From a checkpoint of a small sound classifier.
Model: 4.37M parameters, log mel input, arch crnn, norm batchnorm, activation leaky_relu, depths [1, 1, 2, 1], widths [128, 128, 128, 128].
Training: soap at rate 0.0022, 2800 steps, batches of 64, held-out accuracy 39%.
Data: trained on single notes of musical instruments (NSynth), 184686 training examples, 1.0 epochs.
Rows from block 5, named by matrix and row number. Each number is 500 + 40 x the weight over its row's rms, rounded and kept within 0 to 999. All counts start at 0. Numbers have three digits each. After the name is the row's rms in percent of the matrix's.
# weight_hh_l0: LSTM recurrent weights (gates i, f, g, o stacked) (model.rnn.0.rnn.weight_hh_l0, 768x192), inputs 0-95
weight_hh_l0.70 109:456470530542504503556504492508470432487533502532470507518472514515430500466586527436547518446438505505486505545498445588473521467499537478381495560516543515439469476582507529469343502497526525546479541428535485519556449506526459549491481463493475540511495496554478490412548536421457498493
weight_hh_l0.71 096:531433490519458463496426479567545501520596491528494424509523473484503498572452461563499457524504476534494479477428538537563581457446496546509574540508460499541518527479482522506525483494507508481487479550451525500516488493484480357507443552503465489493527493517596556482508433495487461543
weight_hh_l0.72 081:586513503500577472492472510524517519557567518466432487545518563503449545591487515564524602447529465504503423451499545517547466474502498556528502452511515458535543490526552529467422454544547400516537484429449472503510444503467474412521433494475437530484543555482493514500505484541533518535
weight_hh_l0.73 096:486498495455443508473540562578488420528474493545466401436508438394464470435498404524516530498416459508451473440451504505476522494493515469543496544494490478535519471527510423571469503569547434431463503539500556498482518384475526498547523492502459479496535486437518490518524488440479398508
weight_hh_l0.74 121:474502509467517413486502543450462515537534470497516584508508473547450482535488405511473484516566589555497505524471480501518503520537532474542467538482512481470498478516507480494485513491486547556493504505455469496494456445346485519534489521489529547565580490479509532414533527508583457458
weight_hh_l0.75 104:592435572456470548500528514546586449496497480582490520474486490448548517476530553527448511504465559473552401466536511575550570471444546496479481429474523447453572499483494438514488462576466504564495508510454504491451535515479512590477481471442479498514470597456500542519492488441451477493
weight_hh_l0.76 116:505532494526494519513518423502545519493478471561479482544455511397440496448562550546557484521391491490568426483525464515477551430502481544503504493548534463485533543531500425543473529459440511622532566503515538526471514505483542489536443472542476438485507509486526533528488501476392390467
weight_hh_l0.77 092:493514462536488490482542469518485462478477519542508549554573538474463527434469576566478575445399407479473515545482454416536491445484539485541542533451557495484537473531586516514521531486499445487443481478438596525471535469430532447523514451475486474424487448516489468529453479471508463462
weight_hh_l0.78 095:454559474544546476569515543468423497501537472495536569521479525540526458508458477472478460542512559481480512519505519471545466512455557471499443565459518529476491562490523474462555447551467550460531525478550464524504474500469498474446515485498497499556482479473477454495504442548495531548
weight_hh_l0.79 089:480489362505562440443499566458538594481441532457462466553547455489498519538465509481472555514501479504469495487522497485553511547489497546496525505502493495510533471444571501494536523491480499499461474510414473491487449487503474422460555576538504488402451469536513465457485470518447551515
weight_hh_l0.80 096:465504473560453517521454446492498500524505482481507532464496543472452510454476463481525471547488485506538517506516472511417533464535535447478562518544459522545430563525512527441526524477546509547471545575503494489467485501602524453484534509557454539567486423539498474547475463540540420453
weight_hh_l0.81 101:486460509524481549501494493436432482511515458515481437489468537587508501468494462484526524471536476575485473473520453585515578499501544500418458463520493617467424472506432552511419520452478482489505445478534462482530493534567421533547485516448452518490492480539484497506498497557515496483
weight_hh_l0.82 082:509492595434543471438514519476474588480567560446555489460477547448441536517429473500424547427512490502509532501460538450478512456531496504516569492495511494468570514490489475482492567420498445565535479495479473486467520480473499561553429494511558563464490531484507458477462470558507484411
weight_hh_l0.83 112:538506476558503469576517438469568493527535486528454486534459588474510485512498503508523511493450454469507502494504477522501500435519510442508493472521533469452497511544564531525456536547503429523525526477476534497444445479538415503476487446446444536509458579488513507530499386444430530477
weight_hh_l0.84 091:454532474470476496516547593472535534524491521520569557454487375528582428502552470627464468499503561510543437530479490474540475471405513560496506517508411530538532547508437486485457450443553538522494514597472546546523582520507514433526468423442485442449494459542554541531446493515530468563
weight_hh_l0.85 119:509472482405514549466479515524550521514536440484529423493522508508518489480482462550539510499485453511431511482481481536474550520502427543462522450464500558551454449514423504476490596524521574482461487447422500551500493473476529479491471580544462498426495406485486472549504459476500510449
weight_hh_l0.86 095:562493464540469528484533499524483539549517429544502532490446483514516543474508516459441499427470492513552487517449480491454466453438488467548449497470496476505504495501468527515454466472461558576531506515498486478514479522519516471466635456531477382475494473481518507469463545498488491595
weight_hh_l0.87 104:474448521569571492528484459471463541489481526478559613526512541530448448479486501475457483457559509457523501527437438461524470447589510515547474474506524475500533537495571483457497495427474448540520437541499541448470463539548506545509470433493468435502449561456498439475481497550528470477
weight_hh_l0.88 093:503519513566546568499531517561494467480539509481544479536513478464534428515473425519480478475530492520543478552407505453464550471511527499516525488478389502569494511477494404551501560495494519451528519543455496575506489442512489486477536399540477452504520435501560410479536504477563406542
weight_hh_l0.89 099:405488515457593440505532445486519532469530523502490592492460461570515497461517497499455553517567527465479507483522556473508538546539518556425446531503526492461485503473521535484457417545436492533580433500517413513482506531464532540467430543439466529509480540494476534514513497574536465533
weight_hh_l0.90 102:416467553519537488485503542464458459443546463512447386462515513534492490477545428460475500565531495502499465488523509585478521551538514477443414536477463564470460538539443520571508478549546472571433571486448442506507488466492455537443548575435446551536493469522486502474595492552474528530
weight_hh_l0.91 100:480484549524495450533445506523551472451468524501492513625489469536549481495460482568432533499524507478553420457507498452502590528449520536490517570471513470495484448430511462542516491510469490553568428540479494466494484536449515440550478492525570460555521527505482513480482451530510402481
weight_hh_l0.92 118:490502562496539452541510552551539484525497564513481461504467521492511464462466569543426433471482571505573417462486511463574572509469459508544562487527523447526590529417503481489446500516472482489558468555430551515487456476491542549540469465473436533542442549468436501527486433530531471519
weight_hh_l0.93 106:499481442536460484489453504525497485514538483480516512494517620452533546448449549518575544560538499518514476539569521488472465463530478468546550467494417460557498524481562488527548488458456461540529485446478543515454537555467517492514458495484504499460514504502544503544519473472539476522
weight_hh_l0.94 118:480500505482496529430544498467541529525409446465500509523534498503537620475538531414511540550474541582430466457471427469499409508508515502451539469528424411494528506462512475411486524510438516555563461504519497461520523559515536515515501511457507477509421541521468450488512492483451511460
weight_hh_l0.95 096:507504569500492494451489496549446509489535516495517444484568510515518559462595540564453443543532483459524449503530531539549383470553497572522489514514522442486537412462421485473481408504489573465561549511496542558498528472511465494442490489492494528527457543401499551531507507478470575497
weight_hh_l0.96 104:555569535464563495519509468491489576487526561467504477508469540484422528545531468454527489393466495540505491500472466497478481568542496505524555474514564483489527548442544512487508520483506502497539448559454488431477481572487499507572500494538507538529514631502477534556459475559508522434
weight_hh_l0.97 095:563534516445441574526556495434488563464530469434499492566465469489556619453529490466450448566483512492503548412493547547497587500437470504537446484461478523553467526548495485500449495419473554446489571490462505488522565462549462535472564538531527476508481438494522458414571533492522459561
weight_hh_l0.98 089:470503508513524477448501540496506527518493562461504481520529551448559489541391538476509504443529537425465507566562475452454467405447514507504475478417454449530477520452498495512509520491474450478519448530482506491481549485394503467478528463456494382433433465459521483503528456486522454507