config.toml
gain_aug_db = 6
widths = [128, 128, 128, 128]
rnn_layers = 5
learning_rate = 0.0022
one_sided = true
Rows from block 3 of a small sound classifier, named by matrix and row number. Each number is 128 + 32 x the weight over its row's rms, rounded and kept within 0 to 255. All counts start at 0. Numbers have three digits each.
After each channel's rows are labels from the 100 clips, of 14976, where the channel reaches its highest value: "responds to" is what is common among them. Only what is clearly more common there than usual is listed. The data: single notes of musical instruments (NSynth). In brackets: how many of the 100.
# conv: width-3 conv (model.blocks.3.conv.weight, 128x128x3, each kernel summed), inputs 0-127

conv.97:050130120124101127135054180117026152145131164154136153151102176118145155132139084183153094153145176173106073127187121133129157130029148150090096141125103119133085127163162077194161159125084145124182079197063174107168102152169086196106112130106106119107094130143104131122144129093140097117121100131133116145115135156174136095142110137107123152107151125139125103131117128146119137165174
responds to: octave 6 (75); pitch class C# (67); note: C#6 (58)

conv.34:187125203107165161160130153068089202127141138093088157128134132100140098129139161118087118112114132110089091174134107137108143093088117125122169119159209122121124135101082165103115150157138128175141106130113118103148103116105114127137082077144207165143137131073155140117177159161105154101157097095129185172139194147143160128110144171148084134135132208174155131055145140049166137155142
responds to: octave 6 (81); pitch class G# (50); note: G#6 (39); note: D6 (28)

conv.111:116097088122114056131147143144149138086086056141142123072136106150147138143082127154076093153114073137106118091083152121118106091107138126097087122067173121133086126186132096166147081057088123133128077135093096120173140143109094154157087074094155181163122152104142132146082084120115118188143093132135147128073160067141030145153139122142143128136148135118144098125077104087140107097060
responds to: pitch class G (68); octave 6 (57); note: G6 (32); octave 7 (30)

conv.21:061097168121131121142132162134107156132144097106130125115113111134122163095071107166108075187182165141060108114170057119112123163154130108129095099156093138155081126117143102141128223138072153146117107100185136078122128157116142145123070090087187078178069146102165179129165137071165168069120151112096118131141158127113188105186162114124109144116120098169109129129145096176122156130149
responds to: octave 6 (86); pitch class C# (54); note: C#6 (49); note: D6 (37)

conv.82:152057162111137209101165129133125148156140129121119154118123132070114167062098170085103099132137182191128185071096096147154123147119165089131082111173114133124164108121180134138092152104119138172151191124160128130122138145101167131123093158125095115100104145127132164119168141089076152095079145135138122135121101122090176184103099092122083178165156113203114182166086149102170137159199
responds to: octave 4 (71); pitch class F# (38); note: F#4 (38)

conv.89:100118105124097169153103157130146095078175099110165057122078103135151109166123128133108098124105086123136094124079160114110124082159141174085129078106081130110157044105088163095088083074125113179214064116106102138183110116096099119160141135104119088115137114106102122141099160136117119139130141139150090085084091087085171215128071170120150149134154100098146134166153127174145146078130
responds to: octave 6 (40); pitch class F (38); pitch class A# (37); octave 7 (28)

conv.5:102144067130140121060144129098131030142140143130146141151137094065090126077144107113120176136145155152168154101166077093083090132142161109166135093115111119112149108132157107140099196139176163173139120113224142142113162149152117147169152192170105093135102111168118137143144150178159119115133113193120126120158107124096150168135135089105142103179162158131078128155115071132139193157208
responds to: octave 4 (66); pitch class F (61); note: F4 (57)

conv.25:159072129148131159092166175113071161105227037094144102102099152118142132114142143115114141123100123148072098144144175140158173120147146115155102078133137122149116149074229087118083074141151185149135118123183117137122130118098105137154099113092133094098128128137101157151195130106096078096110099073134116107136130122138152110109124133210122127127120089125125105107149113161070214140112
responds to: pitch class C (47); octave 6 (47); note: C6 (45); pitch class B (26)

conv.72:151105105141083159169141147108130106037161108139174124090108149176218157145113125167165155080127110148120156125173100151223165137104135133203132123131150089155149122113117119138120099139206141124134111149145113171122109119137113186133162138111080141004128105107092106119169135149122168099140070106121111141119138143099155140130115137139105120106164125161114041156110124178120172131108
responds to: octave 5 (84); pitch class A# (42); note: A#5 (41); pitch class: B (35)

conv.20:036170155184120109160130171189178166131156151139155119180100200170162209113096102147066114145157166153118072144179079123088152108159166145115111139216059101144094090164143147149127166132113110163093133158139157122162101185155129128097125180132154146131123135101147133141142109105151127147148140084110118127108118127131116110199170122134112135112145064156176083122123110142100142151128
responds to: octave 6 (60); pitch class D (55); note: D6 (38); pitch class C# (36)

conv.10:123150080145133098078127111110080128108141119104100134086110101124109085088088087093108111134124117159104115163182071120121078119158170109114158095115101097137083125183151126087112134155102143192162104123067097129124079080139153171164074108157144125112059181190125152133160153101118100087116107143083141095111123130130103131117131136247109166170171099114067130158071096129148148111176
responds to: octave 6 (36); pitch class G# (30)

conv.45:134113100107175142116116115126114113129084123132115122143126136132135092093185086170189150085094186200089120146166178217159104199148099104196071152134110119125161176113147147106148084143139153140141117165146186200108164109152144156156175149183105077138147148157095112098145161143137089088146116164158136095105101067132107164111082179175116136149151142133090139113083107115123124169163
responds to: octave 4 (66); pitch class A (38); note: A4 (36)

conv.55:129079097148148103157156139188132120096165095134093119095149103096137157120117146108142147181094159204111129136157150174125114199164168141123096081121092165169147101056171128153121158122107185100147143122163206155125186097081128149107200165155130087152155112143107158111172153082107082064101130143138064156098108147176137137136104175101161135150151121109103144102090099132106086180162
responds to: octave 4 (51); instrument family: organ (41); pitch class F# (40); note: F#4 (26)

conv.11:113114052114150097160127119133185086122057049150117151140170135119107039112144095141149142129126131138126090171159136162110138173169134101180156145061131171167105177101161102116115138164129138092123146126166099126087110108135113164171137194172142156124136168151098151139137176204166113125105173171096162076126124099098059139104136133145180131147151105134086094161090123123177155165111
responds to: pitch class E (79); octave 5 (39); note: E5 (36)

conv.73:065091128146113105144155067199134102085109109151123102129074122106111100126104090075104108104141179164103113092088160125048139160121179073124066131136108149151116060074170115141158072095094104061125152099142112142091111119110138100105151142103083120119139157078143091124060108104104091128080139122101067116130123122178109126144121109074172127061094106153118125105175115116079103152124
responds to: octave 3 (81); instrument family: organ (45); pitch class F# (44); note: F#3 (40)

conv.58:109140096139109095131194083227205107170130163197132153133129159149111176154121134139165145124149176112174178143087128152115139118150152158109164215149101146164086097157109133182126130118112164106146119172121119169147172206187071154121162187163136139125168161130098102088158120111092150152109145162147104140116116149142150163107126127125150157137130138158140091172103136072133082154184
responds to: pitch class A# (51); octave 4 (49); note: A#4 (49); pitch class: F (33)

conv.3:127072168116123150113122141146070156142152152147125094102069137121122136107108158149114069128097147170097049130131136114101113151057127163102068172158104103110119079123141099164146088096065136142189161184151185113149144085113133141129082091093093152202140140142142092128135126084127137136125125105147076134122102078144121093116077119100099118065119118135195117069051170113079138161096
responds to: octave 4 (81); pitch class F# (58); note: F#4 (41); note: G4 (40)

conv.127:108173090153166069116122110135128147126098092119140123068104110064096134159163140103065090145148156131134120054104083118086117158108092148114172103087157109105098138128066152126169130090084070108092174137077153123117114138112168149149107137135150137150076199169130147115109145091089093163104187147159170114153079135136080069123143105091167101126210113142116202098175116112106120128116
responds to: bass (45); pitch class G# (30)

conv.99:134178119160090187116145177096091077175219131102124127170122102142149179111133163128070085114077113127132131078135171085114129082131159142071083040098084130167112103155178110131128149114141173123165092088159048110160107141108079089152097129106137095105158092065125135143126163153181128126168120087132066130149138164113171148140113143097116149140110155127138072133108133143128173126139
responds to: octave 7 (49); pitch class B (45); octave 6 (38); note: B6 (33)

conv.13:123163163078175129104149139102144183163127109137110120141077116157094159156159125090102113142098154128150118148121064143140185123166136176160153190148127080123113145167091151076147131160149083123117162135055152131160120134145127169140095123170084144138131179118103097109137167137015124138109113116173183128208129120137128135115124146142126204157122088099118162127088155060128064184162
responds to: octave 5 (90); pitch class C# (88); note: C#5 (82)

conv.71:105180075086126085133141136096120119181126133113109122132099145149137070120065110168169161112146169174141143154050145098160135086160096175158098089102115146159121139165112135147124112110173111105123199058128116075115108078117131096160114121098083171174127110114121127117101148130134149132102130205041129143180117097128109147142085191127183134166073069121113138113107088101139110099065
responds to: bass (53)

conv.38:169089091100124164100140123141122147154085138120102131168129173150131108098148132127119100117112120117165167167158146119191118103136136114241060153146190109150125178115147121130096118132155111090179226133141127143103172143107112159098170109085070095099152065068091071124177113164118101091152122155134144086116135111109116128072129144132106141113080179180144133119130107055180122133139
responds to: octave 5 (83); pitch class D# (59); note: D#5 (46); note: E5 (37)

conv.6:096081134132192097095115151111144098136083157092152143121150127141106076092178120106104117076107128108106094197174099128107085099148120104117095131178126132140096160134108154082086173200108171204105132073109172132126115114054100129167136110064184125158133115125190120156098157177165143105091127180157148153114172128080116206119138201172113139159130154127130115113113095113146130136144
responds to: octave 6 (61); pitch class A (59); note: A6 (43); octave 7 (31)

conv.76:144077114078139119138130102086184133109131085165146119113183114145088088080130098144096107090146133111079168168145160147101055111116125119155131094087178129177112154104103149103144104193118139156127147087096095145091075131092138171177143099100155152086080138108143148115088161134119092097078088131120096107072136153120075242103148176152161132164157148195114112175110120130124133094103
responds to: octave 6 (58); pitch class D# (51); pitch class: E (41); note: D#6 (32)

conv.22:043190114131063097142132091104114146111148072162100169124097144076128103131131100131129120192113086163151119091111101181101125092171102112066167126134088149134082084175096091182138168129127137117090091183071179166152102168197116152149098123154086143093091149168176215133170110131098088164153132123121116096122159169139118110099136153117166105146148120139140127164129112122140087113152
responds to: octave 7 (61); pitch class C# (46); note: C#7 (42); pitch class: D (31)

conv.123:153116124083117154107186073170151099126106161127085144142110183088091127136114139089108153113172194115149122166079067108134184153131152095168180195118116134109131155153075107137113111164139098094086137107170072142057105123098104142124164163143101095115119126104076087042097141134090165098103141109112151154221089155116090112084151155096133136175134142160123116139124084072120121118110
responds to: pitch class C (64); octave 5 (64); note: C5 (64); pitch class: F (36)

conv.28:092170128100124117164158101073140129149196176117151146117197130122149145127124104156169119116096102133147126082131122146106157073159126154089234136116127110129058177149113184128125175167108135155174074199107083152162112116147108115169110134163159165136137142145091177130124193150123127146109121152168134129131072203163182142090109179177137160145185111155100117145098155090147134131152
responds to: octave 3 (51); pitch class A# (33); note: A#3 (25)

conv.103:186146195110108147115101153119099179191154131120142164204098161188165138158121115123127116142112166099159148112093119084130159147150150176118123126110153147083089098173157092110148184140074137066113146127146125069179134159128184088088093114103114115144183102129173138122115159130119155166173125115145147160179143146185132080098143105072146150134115146079210158137120200120144124138079
responds to: octave 5 (96); pitch class F# (55); note: F#5 (53); note: G5 (30)

conv.107:029226108193080132149165116094092100159148105095167133133135130158171120110099088129104093152110104104158131116143097122109134092208151130152138078152067137129094135188085144140081193089119116162143102089167140124146109153173126114138116129130154119126146132113102125139110191126121106145160121138163082088115096139119207126138148100168148192139159133086115089194102100132135181105151
responds to: octave 7 (51); pitch class: C (31); pitch class C# (30); note: C7 (25)

conv.44:149133164136135132120206098137123115160186091112126133165131158128051171162101155112148159173099147095114179165079127100112106099158154116107124138109136156208116102139129110132101122156174125143120153103153180166124116145095080152148151158087130088144160142081099164133172176181138084117077132194141145089151144200106121164084159124083119153115106145129074123173109061162171087130197
responds to: octave 6 (71); pitch class C (42); pitch class: E (37); note: E6 (31)

conv.81:078216087130117059053172098153125092170152098170124122183139111122111162121104104130106114106177140111137121105115124130070129084147180098052126088129073177112077049161147094132151154065139162116174086127124169111142087153161085132192132151131162161118151151088103176144105109152148138125144133117112088104101088135153142108125148160138193136133175113095129076135122128119129089159147
responds to: octave 5 (60); pitch class F# (38); note: F#5 (32); note: F5 (28)

conv.27:099102099168147123119102111143133148131124163141180167121099144128096173163108112085117140135052093106120156179178152134142176093087158157098087176157107120187125125114165120127138127191092141204107082117116119149174147137121064171110124079126090077108121084099144132123222154110145128112077094065121158145192164187137108142127125142131070142093105115133145093174080105137147073120150
responds to: octave 6 (82); pitch class D# (47); note: D#6 (44); note: D6 (27)

conv.40:215082195121127124147197138136169145121145086119118077137152123131113160153106208095147128126139111058107142104109180113100089129091134126095110072133194125116192158061119167076124110122138123133147147098177129118139121105078133141127164133079138115204158112095119147137117132118138162064099153091136168165159153088150172173130170131098098109125092154080140169163122161104078160145100
responds to: octave 6 (95); pitch class G# (50); note: G#6 (45); note: A6 (43)

conv.0:111093136135090168149122152158126099094176174124113124083115079097190129130121183078157117091088061098127149144157144112218104121083101134128091101182117107159173086102075153098081172139142104118095072083135129148137135104157100158121123083121092057145126125138141083131108147134099158099169165137160128187068082136105195205130059133101119088114114140139109091130125104133122109121124
responds to: pitch class A# (79); octave 5 (62); note: A#5 (47); octave 6 (32)

conv.8:128110103184176113116157113120145070133117183145159097100106177106065150177077102138127143072187132103130076180152075094124118101091156154116106144114175117108149181120146130080103067104103125124104146130087105110119036107146116179125148156121125109099067165142105134158089121111125208123075131099080141128142117098065126144200133138126124134101125105088117090130087111158091152075162
responds to: octave 4 (53); pitch class A# (40); note: A#4 (37)

conv.56:134109163082122171119134124127108147142127154099112054152120132130099120118138137090143134071124159119134113137100122143151130158155140116129136108144103117067180155091086106079123114140162101063120114143186141181131188053059147060099170153094075144177207100154152130104077136179129105085115143142166171114132090156097118080095038157099150126155124107117083149112130138066083153151122
responds to: octave 4 (89); pitch class F (67); note: F4 (61); organ (44)