From a checkpoint of a small sound classifier.
Model: log mel input, arch crnn, activation leaky_relu, depths [1, 1, 2, 1].
Training: soap at rate 0.0022, 2800 steps, batches of 64.
Rows from block 4 of a small sound classifier, named by matrix and row number. Each number is 128 + 32 x the weight over its row's rms, rounded and kept within 0 to 255. All counts start at 0. Numbers have three digits each.
Before each channel's rows are labels from the 100 clips, of 14976, where the channel reaches its highest value: "top examples" is what is common among them. Only what is clearly more common there than usual is listed. The data: single notes of musical instruments (NSynth).
# conv: width-3 conv, stride 2 (model.blocks.4.conv.weight, 128x128x3, each kernel summed), inputs 0-127

top examples: octave 6; pitch class C; note: C5; note: G#6
conv.26:104102058129118128135075132168101129092156152145136158149114129134096194119164128160114106153135105145096108133150129190139109210091158075090100110112101115113194171054103083130185129094110146154125123135067100135174148148125157117112165126119126094116181129151073136073163119145111141062087095227102175124183151080120112124104065133163119159133131144138088133137137129188144122100145

top examples: octave 3; pitch class A; pitch class A#; instrument family: organ
conv.50:155131126118155130114137089125163194142180161123165106139155157100186126117086113117164159102112134153154154116116074150090200141156133145117186089151210122136087133170103085172113192091110089109117158068182150202157142145154183156132104130108133123101125173096192172140135134154087104106137190157089146144089102162162133108130160133100173106113122124179160151187135159158153174142113

top examples: octave 3; pitch class G; note: G3
conv.72:105135128148112123091176097083121142148162106103073080146130032098135142141091119061151111108103145195103218101147115125139126121161141108050131146110158159115093086114124061181151171115097131132128134124145168169124113179190132175115061131112134168139062067127125100122126137142168080119116101094114130140133118122150136095067111115145089160122110130114133128178113102149134178143205

top examples: electronic; pitch class C; organ
conv.22:186121119111101111083190157156127141129127081132143153142120133104115118133160108132094071153183121157109164135116056090139114096086136143143119169112071119111082113173114106100142175076109143104096141133135075075126132144095134074145134197086130148143133144170114077143077129161141109082098171106165065151077142130109177093083106145084138126078146145111053170202156116133184151119179

top examples: octave 3; pitch class G#; note: G#3; note: A3
conv.114:097146138113111112108183121118150177120126103107135153104122090100168070135114129096133116123147146131101152102095124084053174130133092189122172153082107117117113135129097096128150170137079127118127103050138092153100058159090093106135090118115148094082112112073197087103075134099160090126159148084054118212097104157122120103148138109180143150118094175165057124154108135060115133108142

top examples: octave 7; pitch class C; pitch class C#; note: C#7
conv.63:144089107112073153092131111094067099137111147138191091172074119148157084094132230127084130173158171128164163144161140131115154085153122084079106098109111181106168173125084110129184130112115127161197129159134206164147101079147111135110168130131107172118171117157110135108120087144116104135119135114172103140208152112130178188127103137098082123145159096132106103141116122128096065112124

top examples: octave 7; pitch class G#; note: G#7; note: G7
conv.32:105175116106123125218126124124146105166111086135137104118149097132082079124100093113126152063124084095175110106144165179175113177140101088113133066138076134108231111107093078091129134135191092176151141134110186155143132115116125140127129087163099159079167130179133134105132072142116153168123123154107155143199132142145097088160095125136157082125121096115141099103132060123112057151120

top examples: octave 3; pitch class F#; note: F#3
conv.3:087152102152050128104122153157157136106196126144129110197094164126098102125126141122105091103158178146129098156134120166137095134203107112079124105129100133124116148130059076180165115088050151154129147162085172157122097146177143135136145163066169125132160147127091131109119060164165110072118104169135090118181137109103084132091057129124094133157106124083045110132141099125131120129169

top examples: octave 6; pitch class G#; note: G#6; note: C#5
conv.23:138076111132100169231103155137171125131130127135129121119172096140109204122147089188072136106116093116149117091135171126124165137122160164148173111147083038168086218181101091111136145128124097105120160116093106139113156088127186123123104092133099125161130129159110106066103123169105108096141122128128168109110112142095104066122144179101079129099148135106080067121143108196122117120088

top examples: octave 6; pitch class A; note: A6
conv.69:133210105216101193141115111160105141170189079122180067123181118121090166152147142090127179103093119153166133145147143124188128176099137158125157076156101108045146170137180158122097128135118159147123182180114100173130128101145166146126126172138123171139095123137162134163187097141145143113195096148107120104132166140136120106119136135134170128136168124128201155103154098165164098153120

top examples: octave 3; pitch class B; note: B3
conv.103:049119129096108088100088123090124111109178129196113121092113095108167112153095109020157179127148069169120172104115124131137124118095070146090153114121131128063092149097151133053161131092106117119116130148165059170193149102137092168140138135158124083126106072148172139071102104120102126146124097195092144119109109128145143132136135164118143101130121192154124128107121165140177111101188

top examples: octave 5; pitch class C#; note: C#5; instrument family: organ
conv.34:125124156145169085135151146178117085151111154152133106116144125175103161118108069124141101153109124120138135108146059077089131110162104082113197117168127149108053155114093109155129158114083115074099170086168097153138132151089102124090082133162165140194075151118157099180105128167174107143195154078124095149083092156109098127179154114107130091080173088107178101172171147132084158157108

top examples: octave 7; pitch class F#; note: F#7; note: F6
conv.44:119203083127113125137105089119149145122101121158179112114123129132130171125113159122152120106119155101111134160139140209136076174113129100141063082109169138150168083107082086121101108109177122186167112097140150095069137118122129151129149151129171103087151110124118207180171111073132127145076089116193133112174134140080135170114069079225133130153129094151109140104111179075140128089115

top examples: octave 4; pitch class C; note: C4; organ
conv.118:102097115123084090121201152115120146159156126116127125187053129149135080156097105100124112141136118115168134138091096079204152087162107165120116184102115139145103128145165152105146147123059170103076134185150129177109121186126077117193119158077175109139116145152117105081129128135118114155081151149095104155118122179183121114093144140100127117118111139114114168199140149105195117136228

top examples: octave 5; pitch class D; note: D5
conv.16:079142105160097093143138083109154136185168089069126137131133108119154046143138105121108128104177097095159123112074145113125180078137136174159118181074091125123120136131184149069074137144098113108066157149138100121123123126113132108171122108087099130149155089139206103050100089120139181099156182096089030144136145148136101065147086110105169097096104140137103134129125117108120103109114

top examples: electronic; organ; octave 3; pitch class: B
conv.12:131100142144137128094199098098094154117098155150118147162112130151135109158139158060115090130060146139111159137205111120167154096115132142129168160212177107123078101124176155155149185131119151113111119146192099166137132166160072155137118172211146141119084152064112108110110121140146114126094130117113163103123089146204147164166159156114154174105118134134206144169140152103145135057151

top examples: octave 5; pitch class E; note: E5
conv.117:132115113124153181096149112138149125178109130094138148102194144114198099130127140109170191143145114082127123132110146134115179111099099168169117171085140172122132179154164222090090120167107138110114128143146094101157154082103135071118152139118097113160117117097176173105169141094125155144156213130168099104168126112150199192187146141140172112152139163142107105089090132106091142116050

top examples: pitch class D#; octave 6; note: D#6
conv.24:079114108107114166171120128091159154122143107096155141121089147147139053107151150150184104110135100097128128092053101136068181115143120154105102146123125053184145097119096110118146135124169129114133141029136134131171109116110091158150077048172103078135100134102166143051095123101141134138172141075085123148148093149116146136151102099141163109098061119170099124159146164052150104125119

top examples: synthetic; bass; octave 1
conv.120:141097146159109101168137156113236120090092123170125121121121157164159222088171148108164114139144081095136088173110121178176102194119130095114142078104102082124149176118064088102113163093088127116136144066098170102200090088105108150153096140115093127114140122132168108188143100149071097140093104120139136084118125144113186139107133113123148077166146125134126158116145116121121066105142

top examples: octave 4; pitch class C; note: C4; pitch class: F
conv.10:049137126170120194091079148109103136100121113134075127200156110115099105116096128114119131084145139138138134143116213135130093180111158124085109097129134182090136109102158154094157087071152161182134135154112136156108136145135126150105090144155064131143100122130062145069132098156120094088125148189078161123149163098097103116148109117109068195136080176147114176133113116166105111136217